Weights of a small self-supervised image encoder: patch size [4, 4].
Rows from block 4, named by matrix and row number. Rows with one number belong to one neuron. Each number is 128 + 32 x the weight over its row's rms, rounded and kept within 0 to 255. All counts start at 0. Numbers have three digits each.
# fc1: MLP up (model.blocks.4.mlp.fc1.weight, 1024x256), inputs 86-171
# fc2: MLP down (model.blocks.4.mlp.fc2.weight, 256x1024, transposed), outputs 86-171
fc1.413:188108125099168105150068147116107112159145087055126148156132068121133161122106082088108103144117057135140166123134105093129183143119153160120142166105104112096163105134097148153137109122137154160058108180135113052167052109185153193110086147129110068169187096
fc1.414:159071137077113070131146114133119156113153121128165079138074119082066120160174166112103126103207172207139114166102093173156082109127127133160090119160137131119095076178111169101165202197084105171135145118159135101098141087153109103134164209109116105093141115
fc1.415:083170104146150122157121108154131137078181120205133161146103115158161086127096155116118137143068105117101106123120134088062090129128126160089096153116106170106086091126143126091094050079164114057098136094107073153175107127176097141118153126116113129129112168
fc1.416:150155118160086130085103093128144134107139070133118184112134158152119138157080099131051111121140168136123104115123120173151105178127109097140148094163139088110161145121133102115184058115187145134162075145173141150088170131119076107111157136172154057182102107
fc1.417:164111116145113114145103105134159166085107185132124107145164080112154115145063105048069087102108066132127111125109078101155093134138088155132104146175170215137113121119111106128158165063089134152185187121185093149151104143170092128116142110197089097151182170
fc1.418:127148135140077151114077138143128144157113119115085140133140139119172111142171122221129146136128057076143092172184119117090144068074096096133123128139141169152059175139102079091172121167091102097193134155115116131099105142088122148116124073083142091174109148
fc1.420:123138153092133122173166075161132080165136078110150079092153150119133145163129151142150154128114176119122129073138131146202201164119127138099194178136133119149148090148177158204121161111088183110123202142133112115156089096120111148142088148163151172136087108
fc1.421:199162144088052116126143107143107064123093114120123155161114097098124134151134103107123054123104212061109168093142102102139123076152133147206139149094151112136107103093162162129114152151121176157177133097142099177199114071158095123109134191152124171114084137
fc1.422:167131151145165152151148141143128155122106151100161120167121139122155136153142168134096103125146147122032137098198116163179097205095079190133101145140120129165135119117136130161083123156099101174123175159150084197132104142148187112083130069145081120114139108
fc1.423:065134119154106055166122090170134142129164165117141118112078154140167116102146159109222124096121115127123157153133081185115092110155180073162183061125155101104150150189091120222115132109106164164107110152134144124113116133167143119149187092162167122129180087
fc1.424:185140153107110160117134152072125155100112144203083172073066117107135129083140146121094085194089080108105089148088118177134170158132101118120166117079092143109104082087113131143131120150148087162176153109091118141116204144143111159159191153166128154130084110
fc1.426:134163170118114078175140107108190120063125113176109105138149109096096136163095111161116193171115120092150153136222126161116150120135195189111161140106101188111088098169122128118137104105135126108130115148136083146171093103143121121126173112132081189152083117
fc1.427:124142142079127130176104132180174129130153090112110137123137145077216148175181113168191086149180125128128111122145190116089147083149140083105097117119169154108114196097122111094102121166112134157173090142121132113192086124159129180151070109158110157134200130
fc1.428:108099096177131132119145086171090117068165127134099160136110084131176126154144115168093103033127115190151136178073134137141118153087168164194117134135181150118155127168152098226131128150121061119100118164069128078108169069098127098093085108094132104101131124
fc1.429:083142162130165050158125110169064130089123152076215116128133179166153095111113138132095136143107102164115118132114128133121171149080060164147146089093099111144144075118144090157137118089162092130109115122086110163109081147119150134140199126084163138092172126
fc1.431:118145072178119137108122111117125203105139100118106131121179020110174155171102139109176158138154114106087114149150153128151118113170156198127179158099173106075133138177093125096194105179136185129119173148121199141117140126134127141129138140205128159151150170
fc1.433:093120201165078117169133118138128128063131149136185120111103134110085142089095148131123141087115153129111167083160126078108089190106127142087090118143101103074136134134170087209118181132116134129142156144159100172080166113116098162076150070156126131102103108
fc1.434:146136116108166149172100120093134106082082147102044160128171170066107103093165155123158217149170136106148133098166041089101094100087127094094151128056139074068128114110115149084129165080149114121126119130177152098158111143129199159142173094174147116147101166
fc1.435:065210118196100114132150132066127108136122148115156080131100122102140107154100094124145111138115168179153135124113126114126119133119113114115133093105120100126149160192156193126181157079171120113160139129125137147127101130151139151110078158140160108145066140
fc1.436:170127240128117119139107060117137120145170167114134108105184089134149118109135071121096165098121092126125110101173109143065150104177102091075199133142173091157155163086101123083115118178141128133127092123168147119086121142136148022195110106111111105150153104
fc1.437:134154182144167175073120087140119121101084106176169095152159126041177134088120078093146112140114176111132092100130120104134129095143160121180121145158129099131119105116164113095148132088094174133049171147120098135133105171108078147119122141130139193148030179
fc1.438:107099125079101149146093127140106111087127144101120156125166018148138126153093110106091142121137150159135148088093079088117115069046169115189183083115130103162086188094123191142194159082119144095098137144141170131127135103179113125165110070162188156143123141
fc1.439:152168177133122158091144126123105132123163142154107184139164095086064072115147172162182101118143167099207138155156152145148099152132113140132094090127133194120113136152129107161085195132096129056115110122104088066136123136055109150147140135083205150138136156
fc1.440:156120114078170155156184120140112140080085159127089166103149128235164136154165130136169121126144079169164138131173217148163116107142075182105101093150134094074091107149125100157128130091197064083151141131128096117114115138117137176125166145090119131111123129
fc1.441:137200081088098104105175155107131159130094073163155138125141088048147144075092110156105126082126105098102138088146123147174111152107118158132074133086138121123174104118137100115094140129204111189118140124159106105158180150081149136147153159145085145121156101
fc1.442:135085226180088129109087151124155098101131168162161075142152114021105166177134162134122128196117141132111169092131119135137062185162138172130113094116156123154164102135104124157137123138057098170137120134142147116140114155126134165087129157102112136137165159
fc1.444:087096064136208154103083185138145058095090101069132129135145104127091195164128203148137130147128154096099135113068062112134201137134139151165143161121101124142060159137071140186108086095152194141110128155098122125136124124121160118147130084077136133177140137
fc1.445:155098102147167131076143146141105127100160159176100146100186067149122118206128160131148104175126137176146124141123088122143103099088111172159110119082134169126146134113222082133155151146127080129118118155102120144149118132102126111085143139131188187141138255
fc1.447:158117116111129166158132130118088047114116141178140129099056124165098087139101124147099105149200158148145065171147129143162162149103139141129129124129154102099118176126142140106164104091161077109120051123159091161082110100107057147148140123130107153111150121
fc1.448:181157151196107154155146115102111151157147128105174180128154097149119084104089103157163088112152190141050117109079148138101118084143137100174154132137083165108151096147138106110080151164076129165102154119105164130111121086016065086097134146108134129120099081
fc1.449:155131142171154193166148133164137106134087167104107151116177083131178181134130160132134131165085099124197143197120135121124115151121069116099149107136040089127115158145122141099141048086152116135124155152123134125233108126126120123090114112163105135131141089
fc1.450:086119138138115098153141103096155105065138172140101137123119131152144145160181159117063167153164143082089136163156091074155099118107109089082142134149088125080101149114130132150126162112122163156126197116110087184178115105207196164119075094114139134136194147
fc1.451:130121138144128109148126085140134129085151150109106124084131077128098101197151084112132135108114126177166166140133099120127151155102150180137107144123178079057105127143155150221145111154163101180064173145105169127105136166042074089123082095168189086120172146
fc1.452:183126068129114110169165139142141106120139154168117146123072118117137113198147134123151103127101120117123119105179126097159054163090122128118137121106081138127082139122088126111132170107158193170177139152110176147105100113159114080124204105150092120117154147
fc1.453:085115114122112073144077151159166079064158129096186139140071124096097151196102129105146116177152132093168094165151145152127096154106157123141146128083152117124091163111125086149153111208197144098118143135129123135128098154167124148123156153102127182140078151
fc1.454:128186173118092140114108210136079168057090079193103171103140168140151131102107161103130124134112103124135095112128081154109129117139128125102145162134123159193085146114133119098130152156107118154116136139191121169145137118096170122127202147134122125146166106
fc2.413:116130102122126191161153091107164183162109096133104108162081156094153126109142147137110130081118093130105176113149091170107132145117165188145096142114143160115091132104171174102123130187118106139136111111080142138071100107125209118128081126135105133189150072
fc2.414:101125131122198109146119133171112147133091125188172112163071110105142126161004116151105076145141089131105115164110160141125143164124093143072115138188169105133053139133161107132090158151100165092095098096114148108090158089145155160083060170129095169085113091
fc2.415:184112118088150143131113089124125132119156118134087190171122063127095143184111166172104148115142144096122134154170146188136135086100088116117133114164136105203147142167055082127104175150121088155119105124104149154132157176128207200131169133130123102121179094
fc2.416:075165147046095155161172142167142139155124129141145084088197142125085139087182111093123137133146160161133109149128116142103120083162115183132108149158097121090156156153117117157154138122119109080114074151171103104101176108133105163159140116102117129151160074
fc2.417:139121137081105113148112148099127112177138143122126120097158161154174116069135137155186177137076124117110116124096156135057173069209154103089109160127118139119155116175128114113042189134169174105134102110093174136122172127126123128093093142146163138123086157
fc2.418:087118125154129159115078157151096159121130106112125059177074099113127122061105109102202143101172132133115140122120107148161109150144105071132088164074155097145143113134057108109102130163120146174104082090155145084161074089140102150154114097089138128160135121
fc2.420:155175054157133186132098172121150134171136172079198116131159150112131130092162112144115127118144162117112162098141129112119186157113144172169127111127083128129121142147151117124119092120116126148092158099074101099108176125120109140140181155155143137155089168
fc2.421:097142163140213131135099134147141096183106118157148095076200127178153150125102147112094160119119132106100094119072117103149092161124172119129154162096147101140109093134166143120066133126084145124131121153177104164084096183095095099090127123144064172134121172
fc2.422:169091109139092111105154172152094075182109158129157136122108151154122099122133132134131114076092086132109190075103131143122151127134150134162136103123095123146080175090132166101113167134143115117117146102101135138166172093156122152118077122152095126064167187
fc2.423:080162165120114115034108180107147098119119116172150110130178120166084187112131086155131139151138158123142123169148120070132108114160121150059090147123080076083070109204150110124165163086162137101131121092138140185100097099145143091127172129115091166153114145
fc2.424:109143096112145157159180092144101109153116123050171130154151134155113092171151108146154115109120092163119095136117122140109108155048119117227144106145124131126086117147133119104185168110180135108111155138106094129095060122110125140131112187127160184166126176
fc2.426:103134097114171158105101163118107109144128157065159153051141170068166076130156094110179109132134140104069122091089167121105141141124086130113144138114185132128125199131179135127159122176114194138126088130115170093104141120139104215130098062055088101122124126
fc2.427:126110126160190151104146128164125115125135162173147188209171159189161204141055177097120146176126123207137149216145118154111149135129111118158122113080135143163123122117146127146167176158113172081108112153119110166087168123151093054114147116178154087166135114
fc2.428:204117119100070115144152121128093112094165168104143160089163187162116129099148082139121076097114203101139123196165129131102163100092139098075129119094119075166141114171162111047038122093098125115123122115123129129131098114111140114085134147158125095164167131
fc2.429:164185076150139108172110085144175130171078149113165134108046108111114132095173152134084100113111075135102131122152131067168121115147166105095109117165182106119096068100130109134102138087158090107154168140110175045212103114149113141111153151146109143164102168
fc2.431:110159142097180113164156138128087087093102115098094141060128136087086126108138119094085078068109168185150153089113159132113129108074121120116122113130159158156166138107146117143125190089128142086144096152113108073088097139090112146093157097109095130115099140
fc2.433:120083183161093132141128144147094180148161073104132146048120111128134063193176098158144118122152110111082158090147104190173172097139154089095130144083095102108121085069146161135136122033122173110109148143123143137135120164139180147146105109158113198108124161
fc2.434:072140159159121069103137156097141137203168089143124118162106069170091148111126132097066130126087105159078076145180154163126164182159120128111133142203118120162115191120185134136146115070145117106120143099108115189144103110107114120158130105127094155161146071
fc2.435:136103145131103084104110140183098125162192140061147147099134077143140126091079124162139136165139053144142130110108121160161145095125121138078084134135120149138112181058140118156045108140135178052159159162108088068118094169125155143143160084103109169148171122
fc2.436:094159111106155121134147098118084105089123182147142164094136137186175107143105133142193153142095107150194103169163127111098060085144130103115123092116176150084074113103075075156091113137155133082151162126153111150132143126145114115109091097171152160139138151
fc2.437:139159065119071145129095122139168152185139133119141128059141115167135120123157181103123129185149109109170192135100193138167146095101172193105109130156117167150162144136112159113119103107083142144199084157141169069126207114121065173143174128149085081142178122
fc2.438:110085121107123213100089161171126168153129144155161136169109141104127062123161127125186102139086077137125115076115131119139113132140088158128177151104130095157124186128122076157133196127119177163143153128127137147092134181129178137128150130079096143128097143
fc2.439:189098077184126182170125162157143167105064119094145077103086193110113140126144123136091177139158076125152111115116134129113159168132158124152131157121133136158112094117149149096153086124120098136094158142135145145123164107116127184125141168163070083075100117
fc2.440:102102166071095113166109129193150102151093113137110170091138093134159126083172085123154128092086173098059103187154090113104164155079122080129151187138113136149164065130089150133134122147124146148145124110133132162084142142111133103111134080127152102171178118
fc2.441:176148114108127142103103123125148104074206153159112087074106178161099153112106153089109128142186115113179056124093099129082163131166125164170145156113133112130064104109118163104111131138120122146094118077128090124149162180110121125149119193143163152134119137
fc2.442:127065167166113173092152059134166109136148087191112115128160101136164165115093132185148123075072103139112127106143135055093095122153098158116121111112193210144146156129111150152142076056170142140085121099075144117137081188142106143145120143097113136121181070
fc2.444:125098138127100119102077113167128111075152103149164133126067138095122079144141089124149123160135145167143120063145087187164127122128157175144116148147079160099134158132121169108125169176118120160097128160145141128199086190150120114172160086134155109150189138
fc2.445:102090158163138143137141160145053080089161191144077142048125141089154184125136100085168129129196144142135146099115148089080143114069149171122109134178097186136169152144101156127099149204108166052122117120173130177075121138155143115106050162145133088111084127
fc2.447:055133164163172170149092111122190170172065096184128118097126160061108189179118093138137145135120142145189115132164139148154096127106131103085074076114152121149092072119120140127111103129128141084137112105126151102154093144137124079126180202169135094154089157
fc2.448:103098147085144089132116140085151045059099143099106093156102155148122168150155129142116115136160122150173066189162099165157171158122127113186120124129077138123117100142183144126147143107138124148120118141134083080094183118177131099174104177149129192187138172
fc2.449:045121147133143090161131138163134154137092152117098164148144148118092171075124180128112153093113126104100132122129174144154138160108163153109112164118151152141053137147166182093144048109122128124113100077161151160156103107163087116075102124140136111127108031
fc2.450:165096067086142086132135193076157113154104114139128104098087168136109174112125148178129105136109151183160114033117105062131120159132149121163162101149097123137056132145117156118164170148093119131104146155150104117140180114195114103133170083182122122108081064
fc2.451:187187135176127128115094117139224136134191109101102089166153173156116154181095116149092106118161081110137167080128194050160164135080172104163149177140062128160124145135107100104071119143118168125138125136121111086160085128112130090085106100107156104157110145
fc2.452:141184147106144131121147202143172133107140193101113152161105095094046100112142142127111131128128134068048100115162148111189121173140100140124163180152125110132115146132069114111146135204111119115105123204121134120094162157147101127117093072126124083162150084
fc2.453:130128147134081182111161066113114226126143070172083094114127140130157178113096096123155119137092147103118144147052128072161136127089126141135072154073093161153109102167135156069117153141114051119154145141132179114130169135111148137208143150123124080073125143
fc2.454:134095150127206202093113106132116059153164116113145120135072104119172068178090141140075147064103127179107118126095149080148134127157119146139116137137127112134147130192108145118158154159191164089137134100081099093174135149124133176044143132104140105098067139