Weights of a small self-supervised image encoder: norm rmsnorm, patch size [4, 4].
Rows from block 7, named by matrix and row number. Rows with one number belong to one neuron. Each number is 50 + 15 x the weight over its row's rms, rounded and kept within 0 to 99. All counts start at 0. After the name is the row's rms in percent of the matrix's.
# fc1: MLP up (model.blocks.7.mlp.fc1.weight, 1024x256), inputs 156-207
# fc2: MLP down (model.blocks.7.mlp.fc2.weight, 256x1024, transposed), outputs 156-207
fc1.850 085:67 31 59 64 51 27 51 63 33 33 58 31 32 39 64 39 60 66 57 38 36 39 63 61 58 26 43 49 33 38 87 73 44 58 49 56 64 25 26 60 59 44 70 41 15 49 67 27 51 38 36 65
fc2.850 090:53 49 43 60 53 31 41 42 47 36 53 34 40 38 58 54 63 59 43 41 75 24 78 48 37 57 27 61 50 59 41 42 73 54 61 47 68 25 36 46 35 53 55 60 54 60 59 66 45 41 35 37
fc1.851 109:59 36 30 58 80 10 26 24 31 61 56 67 74 42 67 61 45 75 52 47 51 67 36 77 76 50 58 71 23 61 43 36 38 47 63 48 53 41 65 56 73 39 59 44 48 48 56 48 46 62 31 41
fc2.851 105:55 65 50 49 40 34 62 38 36 47 35 47 72 78 46 75 54 61 37 52 58 58 45 58 40 33 28 59 73 53 26 50 44 45 70 52 61 37 46 43 72 19 51 16 74 56 37 42 55 40 58 43
fc1.852 099:46 54 35 49 82 62 24 67 50 61 29 31 31 84 56 67 52 34 37 54 48 44 68 54 26 70 37 25 51 55 58 42 50 61 51 83 28 54 52 74 31 43 49 31 45 47 40 55 29 62 43 29
fc2.852 094:53 37 49 29 47 56 30 50 38 54 52 76 53 69 20 46 36 21 52 60 57 53 50 41 57 44 83 57 51 58 23 65 44 45 51 62 63 34 61 09 81 54 29 80 60 60 32 40 50 53 81 31
fc1.853 106:64 52 53 29 49 47 35 47 67 46 18 48 76 60 39 32 34 43 35 34 45 55 51 55 34 53 22 64 41 62 57 49 38 31 58 38 70 31 54 57 59 44 57 70 52 63 66 56 21 80 88 60
fc2.853 103:87 52 33 73 33 42 34 59 66 47 61 39 51 39 61 34 48 43 46 26 71 48 63 28 29 50 87 45 58 37 47 54 35 79 37 68 48 63 32 37 57 52 62 64 44 58 85 58 72 49 27 40
fc1.854 096:68 59 48 25 56 75 47 49 61 69 53 34 49 47 68 41 39 76 50 39 49 61 48 66 50 51 48 47 66 64 57 66 46 40 36 11 53 51 55 68 42 56 65 37 37 55 33 54 31 59 71 51
fc2.854 096:56 65 43 28 61 47 58 41 41 31 59 68 52 52 59 52 40 48 37 44 52 49 35 53 57 53 52 71 54 72 61 78 49 36 55 51 23 60 66 58 43 45 50 25 10 37 45 37 59 23 47 44
fc1.855 112:72 23 66 47 55 75 46 35 71 48 73 44 58 44 42 29 47 61 41 16 69 67 36 64 56 34 43 59 25 31 54 79 61 40 55 31 60 45 48 53 22 55 45 42 76 56 47 53 45 24 41 40
fc2.855 116:60 68 28 57 46 37 58 46 49 51 18 70 62 48 42 71 60 28 51 52 53 57 54 58 29 45 43 49 42 81 37 53 67 44 64 34 79 50 64 59 33 65 42 67 41 24 34 42 69 39 73 40
fc1.856 081:40 30 51 54 51 44 20 65 39 75 50 47 52 41 57 78 42 35 75 45 61 00 56 58 59 50 58 67 72 70 46 46 32 62 57 52 37 72 56 87 64 65 73 74 43 73 29 56 53 28 56 50
fc2.856 074:56 57 33 56 50 31 66 68 45 82 45 53 61 43 47 34 35 70 57 72 74 59 47 57 22 35 45 53 51 55 14 48 67 36 48 52 57 52 52 54 42 19 50 63 43 58 55 24 46 69 40 27
fc1.857 096:54 52 84 27 50 68 44 17 12 77 21 46 56 49 44 35 49 51 61 64 28 69 24 71 38 43 67 43 47 36 62 22 68 79 46 40 08 69 29 20 61 60 23 34 57 39 45 55 32 32 56 45
fc2.857 096:55 60 37 61 70 33 35 37 37 77 46 53 55 59 47 61 58 46 44 25 68 52 58 51 50 75 37 67 44 57 78 57 47 39 73 42 47 47 21 71 43 62 61 76 71 41 72 64 46 53 10 72
fc1.858 096:55 26 70 65 51 36 44 52 47 46 54 41 42 68 31 68 45 44 40 28 41 32 55 82 69 89 51 62 32 69 70 66 58 24 44 29 35 54 63 42 59 26 42 30 48 67 45 24 48 43 54 26
fc2.858 092:53 64 26 84 67 63 60 50 48 55 84 59 63 30 56 63 71 22 54 65 53 45 41 61 25 60 43 57 45 51 66 37 48 66 41 49 66 27 56 46 56 38 77 76 30 50 46 61 58 62 62 30
fc1.859 110:45 40 42 46 45 51 58 76 35 83 64 39 52 51 17 54 41 64 54 52 40 24 78 35 63 34 70 71 25 58 42 28 37 66 31 47 51 30 71 36 45 45 32 57 24 38 58 43 48 39 30 44
fc2.859 103:49 48 69 48 56 47 42 64 42 58 32 59 61 71 64 62 35 65 69 44 42 54 28 51 62 18 67 28 69 54 93 43 51 46 57 76 44 30 61 61 27 41 56 72 44 47 35 65 76 76 57 30
fc1.860 113:58 54 60 79 88 66 40 64 63 59 17 12 26 42 56 58 68 63 83 62 65 56 63 59 71 78 68 29 58 32 39 30 17 46 68 64 42 54 82 76 39 99 41 45 57 42 46 50 64 44 62 54
fc2.860 109:62 84 49 46 62 58 51 27 54 48 27 64 28 60 51 41 73 27 52 42 86 57 48 31 61 30 65 49 41 47 74 46 43 28 48 58 37 42 31 64 52 49 45 43 71 45 41 60 51 63 38 33
fc1.861 099:52 39 47 36 00 66 45 99 62 41 54 39 67 55 58 63 42 54 67 59 61 31 50 59 69 52 43 53 69 35 59 30 40 61 20 46 43 40 63 50 53 36 42 70 52 22 49 62 39 50 57 30
fc2.861 108:48 63 63 54 77 40 46 47 27 17 50 52 48 57 38 51 68 55 55 30 49 40 61 61 51 82 60 54 62 65 58 42 40 66 56 61 31 68 63 74 39 65 37 47 27 32 66 73 55 62 31 64
fc1.862 094:47 35 39 42 25 58 68 40 29 26 54 78 55 50 60 45 39 51 74 71 32 69 56 26 91 43 47 60 34 47 60 57 47 54 60 37 32 44 57 56 52 65 48 96 49 66 58 48 53 57 33 50
fc2.862 089:72 17 68 52 57 65 46 23 27 67 87 55 60 31 59 73 54 37 62 67 31 40 51 59 86 46 33 41 49 30 47 10 66 25 57 52 66 72 63 61 32 47 31 55 49 42 66 44 65 59 23 58
fc1.863 101:35 59 57 49 71 39 56 58 28 32 35 65 64 61 43 30 45 26 38 52 60 87 61 44 14 47 28 48 64 52 48 33 52 70 74 64 17 29 39 18 43 40 68 36 38 69 53 46 75 51 83 50
fc2.863 097:56 48 64 46 28 70 41 58 38 32 67 57 18 44 25 46 63 52 44 77 50 32 59 57 81 67 29 33 52 66 59 55 44 29 70 25 52 39 39 45 28 50 58 38 35 50 55 41 47 53 34 35
fc1.864 095:41 53 86 48 68 41 66 43 46 34 46 52 38 32 55 31 33 39 67 56 49 58 72 57 66 41 39 56 80 44 55 55 46 45 36 59 23 55 53 42 50 59 56 43 63 55 52 66 40 70 28 56
fc2.864 091:49 35 59 71 30 60 44 37 43 22 55 79 40 56 55 58 28 65 56 64 30 63 64 51 40 77 31 35 44 50 48 65 31 45 64 62 19 76 67 43 42 38 39 24 37 40 63 74 60 29 58 55
fc1.865 091:55 67 55 73 51 58 67 45 67 34 38 83 60 49 42 57 10 41 54 67 37 41 59 47 51 52 55 42 57 64 63 34 59 45 57 34 25 66 28 67 37 57 54 55 50 65 60 38 25 85 62 29
fc2.865 088:48 68 40 46 68 41 40 55 53 45 61 51 43 66 25 77 56 44 22 51 21 69 37 66 67 52 47 65 56 29 37 60 55 71 62 42 65 39 41 30 47 00 75 32 73 60 77 50 64 69 42 42
fc1.866 087:37 32 59 54 20 20 41 73 33 34 35 71 37 43 59 46 55 56 49 26 70 74 80 51 42 36 42 49 55 48 57 51 60 35 56 44 54 44 59 45 34 83 69 54 50 34 62 29 41 40 55 38
fc2.866 084:65 57 54 48 73 85 55 31 47 25 67 22 37 99 48 71 58 53 25 85 48 49 47 21 42 32 43 71 70 47 50 33 36 51 57 66 64 48 64 68 46 48 64 73 56 34 51 28 53 75 27 24
fc1.867 092:80 29 37 36 67 45 46 13 57 28 60 52 53 52 65 30 51 41 44 65 49 31 30 86 46 40 38 34 70 76 54 49 79 32 28 49 53 67 66 50 86 70 25 55 47 31 57 45 54 37 72 38
fc2.867 094:86 41 42 51 21 57 32 34 82 56 56 40 61 58 32 21 48 60 43 54 51 45 61 59 36 29 54 39 41 42 27 15 56 63 39 50 54 30 65 43 54 52 43 63 23 64 43 35 77 63 49 27
fc1.868 110:61 57 78 18 22 43 75 61 42 42 53 50 36 33 49 35 62 61 53 50 33 24 39 68 59 44 39 50 31 30 60 73 74 63 39 19 20 76 72 30 53 41 62 72 30 65 21 44 46 43 32 39
fc2.868 108:76 32 54 61 72 68 38 36 33 59 47 43 69 46 67 29 64 56 63 44 64 37 49 54 60 35 75 83 54 45 24 42 40 64 50 45 28 58 59 57 59 68 46 60 52 38 60 35 31 61 51 43
fc1.869 144:16 46 60 49 57 71 40 64 54 34 59 25 53 43 28 55 47 47 37 53 34 51 52 30 31 54 32 56 83 61 68 59 43 61 44 54 54 64 54 36 56 49 61 64 44 51 23 58 52 66 39 13
fc2.869 180:55 50 76 57 55 55 65 32 61 66 53 43 48 29 32 26 54 72 44 44 11 61 46 68 54 48 60 60 54 41 66 34 42 53 55 65 24 87 41 56 49 66 42 57 31 44 26 74 17 77 21 35
fc1.870 095:50 25 28 52 59 66 80 57 55 61 43 44 56 65 57 42 48 69 24 38 54 16 47 78 33 69 13 69 72 44 34 44 52 31 42 48 44 43 89 65 61 24 74 52 76 57 54 60 32 55 18 31
fc2.870 097:46 53 63 76 52 39 45 60 66 30 40 60 34 23 55 27 56 51 39 66 45 53 64 58 65 32 56 90 32 59 70 26 32 31 65 22 64 34 43 55 59 40 41 65 26 45 85 70 72 18 47 46
fc1.871 110:65 55 20 63 77 48 31 52 36 69 42 45 70 29 72 39 50 31 44 59 40 54 36 66 77 63 31 50 53 39 41 59 57 36 72 66 68 38 72 43 44 36 27 50 60 37 45 40 79 29 63 60
fc2.871 103:40 72 41 53 59 46 82 79 23 77 46 58 55 51 46 45 70 62 24 58 54 62 41 53 33 54 11 59 49 21 55 58 28 39 44 51 19 28 82 70 61 88 41 42 52 44 62 66 37 54 51 42
fc1.872 109:39 56 36 39 59 53 50 48 63 50 29 43 59 33 35 25 56 64 36 52 71 30 57 49 50 61 63 67 63 26 65 47 33 50 51 27 33 50 55 53 48 34 75 36 41 37 34 69 48 62 35 22
fc2.872 110:40 47 59 46 32 56 44 50 42 58 60 59 47 38 31 26 54 50 55 26 16 57 68 54 38 44 44 64 60 46 54 47 45 60 67 87 27 66 52 53 61 57 59 79 48 42 32 55 51 56 42 43
fc1.873 104:47 33 31 52 41 51 42 49 37 72 39 69 35 56 48 53 33 52 49 43 36 71 45 60 28 40 49 55 48 42 55 34 33 57 40 62 47 55 35 40 33 59 57 41 57 54 57 74 54 76 60 37
fc2.873 102:74 65 29 67 45 61 55 43 25 42 71 56 64 54 88 42 66 30 33 64 28 53 50 31 83 42 39 55 48 48 57 59 22 43 72 46 57 35 62 58 24 57 41 30 33 75 29 27 55 43 63 79
fc1.874 105:44 32 73 31 38 80 55 45 48 50 48 60 23 61 38 57 40 50 45 57 54 25 27 55 48 36 23 47 62 48 37 34 55 33 44 40 37 58 53 30 33 59 56 57 46 59 33 46 51 54 58 29
fc2.874 115:35 38 27 33 50 46 49 49 34 37 66 45 68 61 27 57 31 40 54 53 52 44 58 53 31 52 63 62 57 66 66 56 43 41 56 56 37 77 36 40 52 40 58 50 31 38 49 47 35 50 73 37
fc1.875 103:68 54 25 30 60 40 49 50 64 48 62 54 70 62 47 70 47 62 36 48 43 39 54 56 25 31 48 36 22 39 53 59 54 49 39 41 70 63 25 47 67 56 60 64 59 72 48 70 46 53 30 48
fc2.875 103:52 58 28 47 57 77 61 67 51 58 58 46 63 49 24 47 53 45 50 47 63 08 35 57 33 37 56 61 38 26 64 62 57 38 58 64 81 52 64 56 61 46 44 48 32 28 28 76 35 49 28 62
fc1.876 106:41 59 28 54 36 38 41 61 22 54 68 51 47 52 62 31 58 45 74 41 62 53 49 44 39 51 38 37 65 27 36 59 36 49 44 39 61 69 50 50 47 54 47 35 44 31 33 76 42 60 55 31
fc2.876 104:57 61 38 70 37 28 64 55 64 57 57 81 70 61 57 48 16 52 44 23 52 42 60 50 55 61 19 29 42 25 58 38 46 52 68 41 62 70 64 33 44 51 44 30 73 53 53 33 60 65 14 44
fc1.877 094:40 44 53 47 64 41 49 48 48 36 43 39 34 43 67 54 48 47 77 42 72 53 32 53 57 21 47 37 36 46 51 64 60 62 63 61 60 37 51 35 51 67 41 48 59 60 38 44 72 71 23 41
fc2.877 095:63 61 59 32 39 65 19 38 63 45 38 50 63 52 32 25 24 40 51 38 80 58 44 32 60 56 50 72 61 49 37 33 45 50 67 57 58 17 67 48 53 41 53 31 41 67 45 59 26 29 35 94
fc1.878 091:84 68 56 52 44 52 48 35 31 47 68 38 50 50 33 29 63 50 49 20 58 42 65 51 29 36 39 60 46 45 49 42 49 43 65 29 37 63 44 47 54 55 18 43 68 27 56 56 80 35 69 34
fc2.878 082:60 72 46 57 62 51 29 67 49 54 61 50 71 75 67 71 52 57 53 44 47 39 25 64 53 74 62 43 56 48 60 69 80 46 38 38 37 73 55 47 61 58 41 30 66 69 33 43 77 73 21 70
fc1.879 095:44 71 26 40 52 57 68 18 49 44 64 65 62 56 02 43 56 56 42 51 42 30 38 70 43 56 66 39 50 60 70 38 27 36 61 38 54 47 17 44 58 57 59 46 63 27 81 46 47 62 47 52
fc2.879 107:50 62 54 32 79 36 68 63 36 56 63 59 43 49 36 22 37 71 61 74 60 60 38 83 24 46 40 74 61 65 23 50 66 19 51 61 51 60 19 53 58 72 75 43 55 55 44 59 49 72 41 18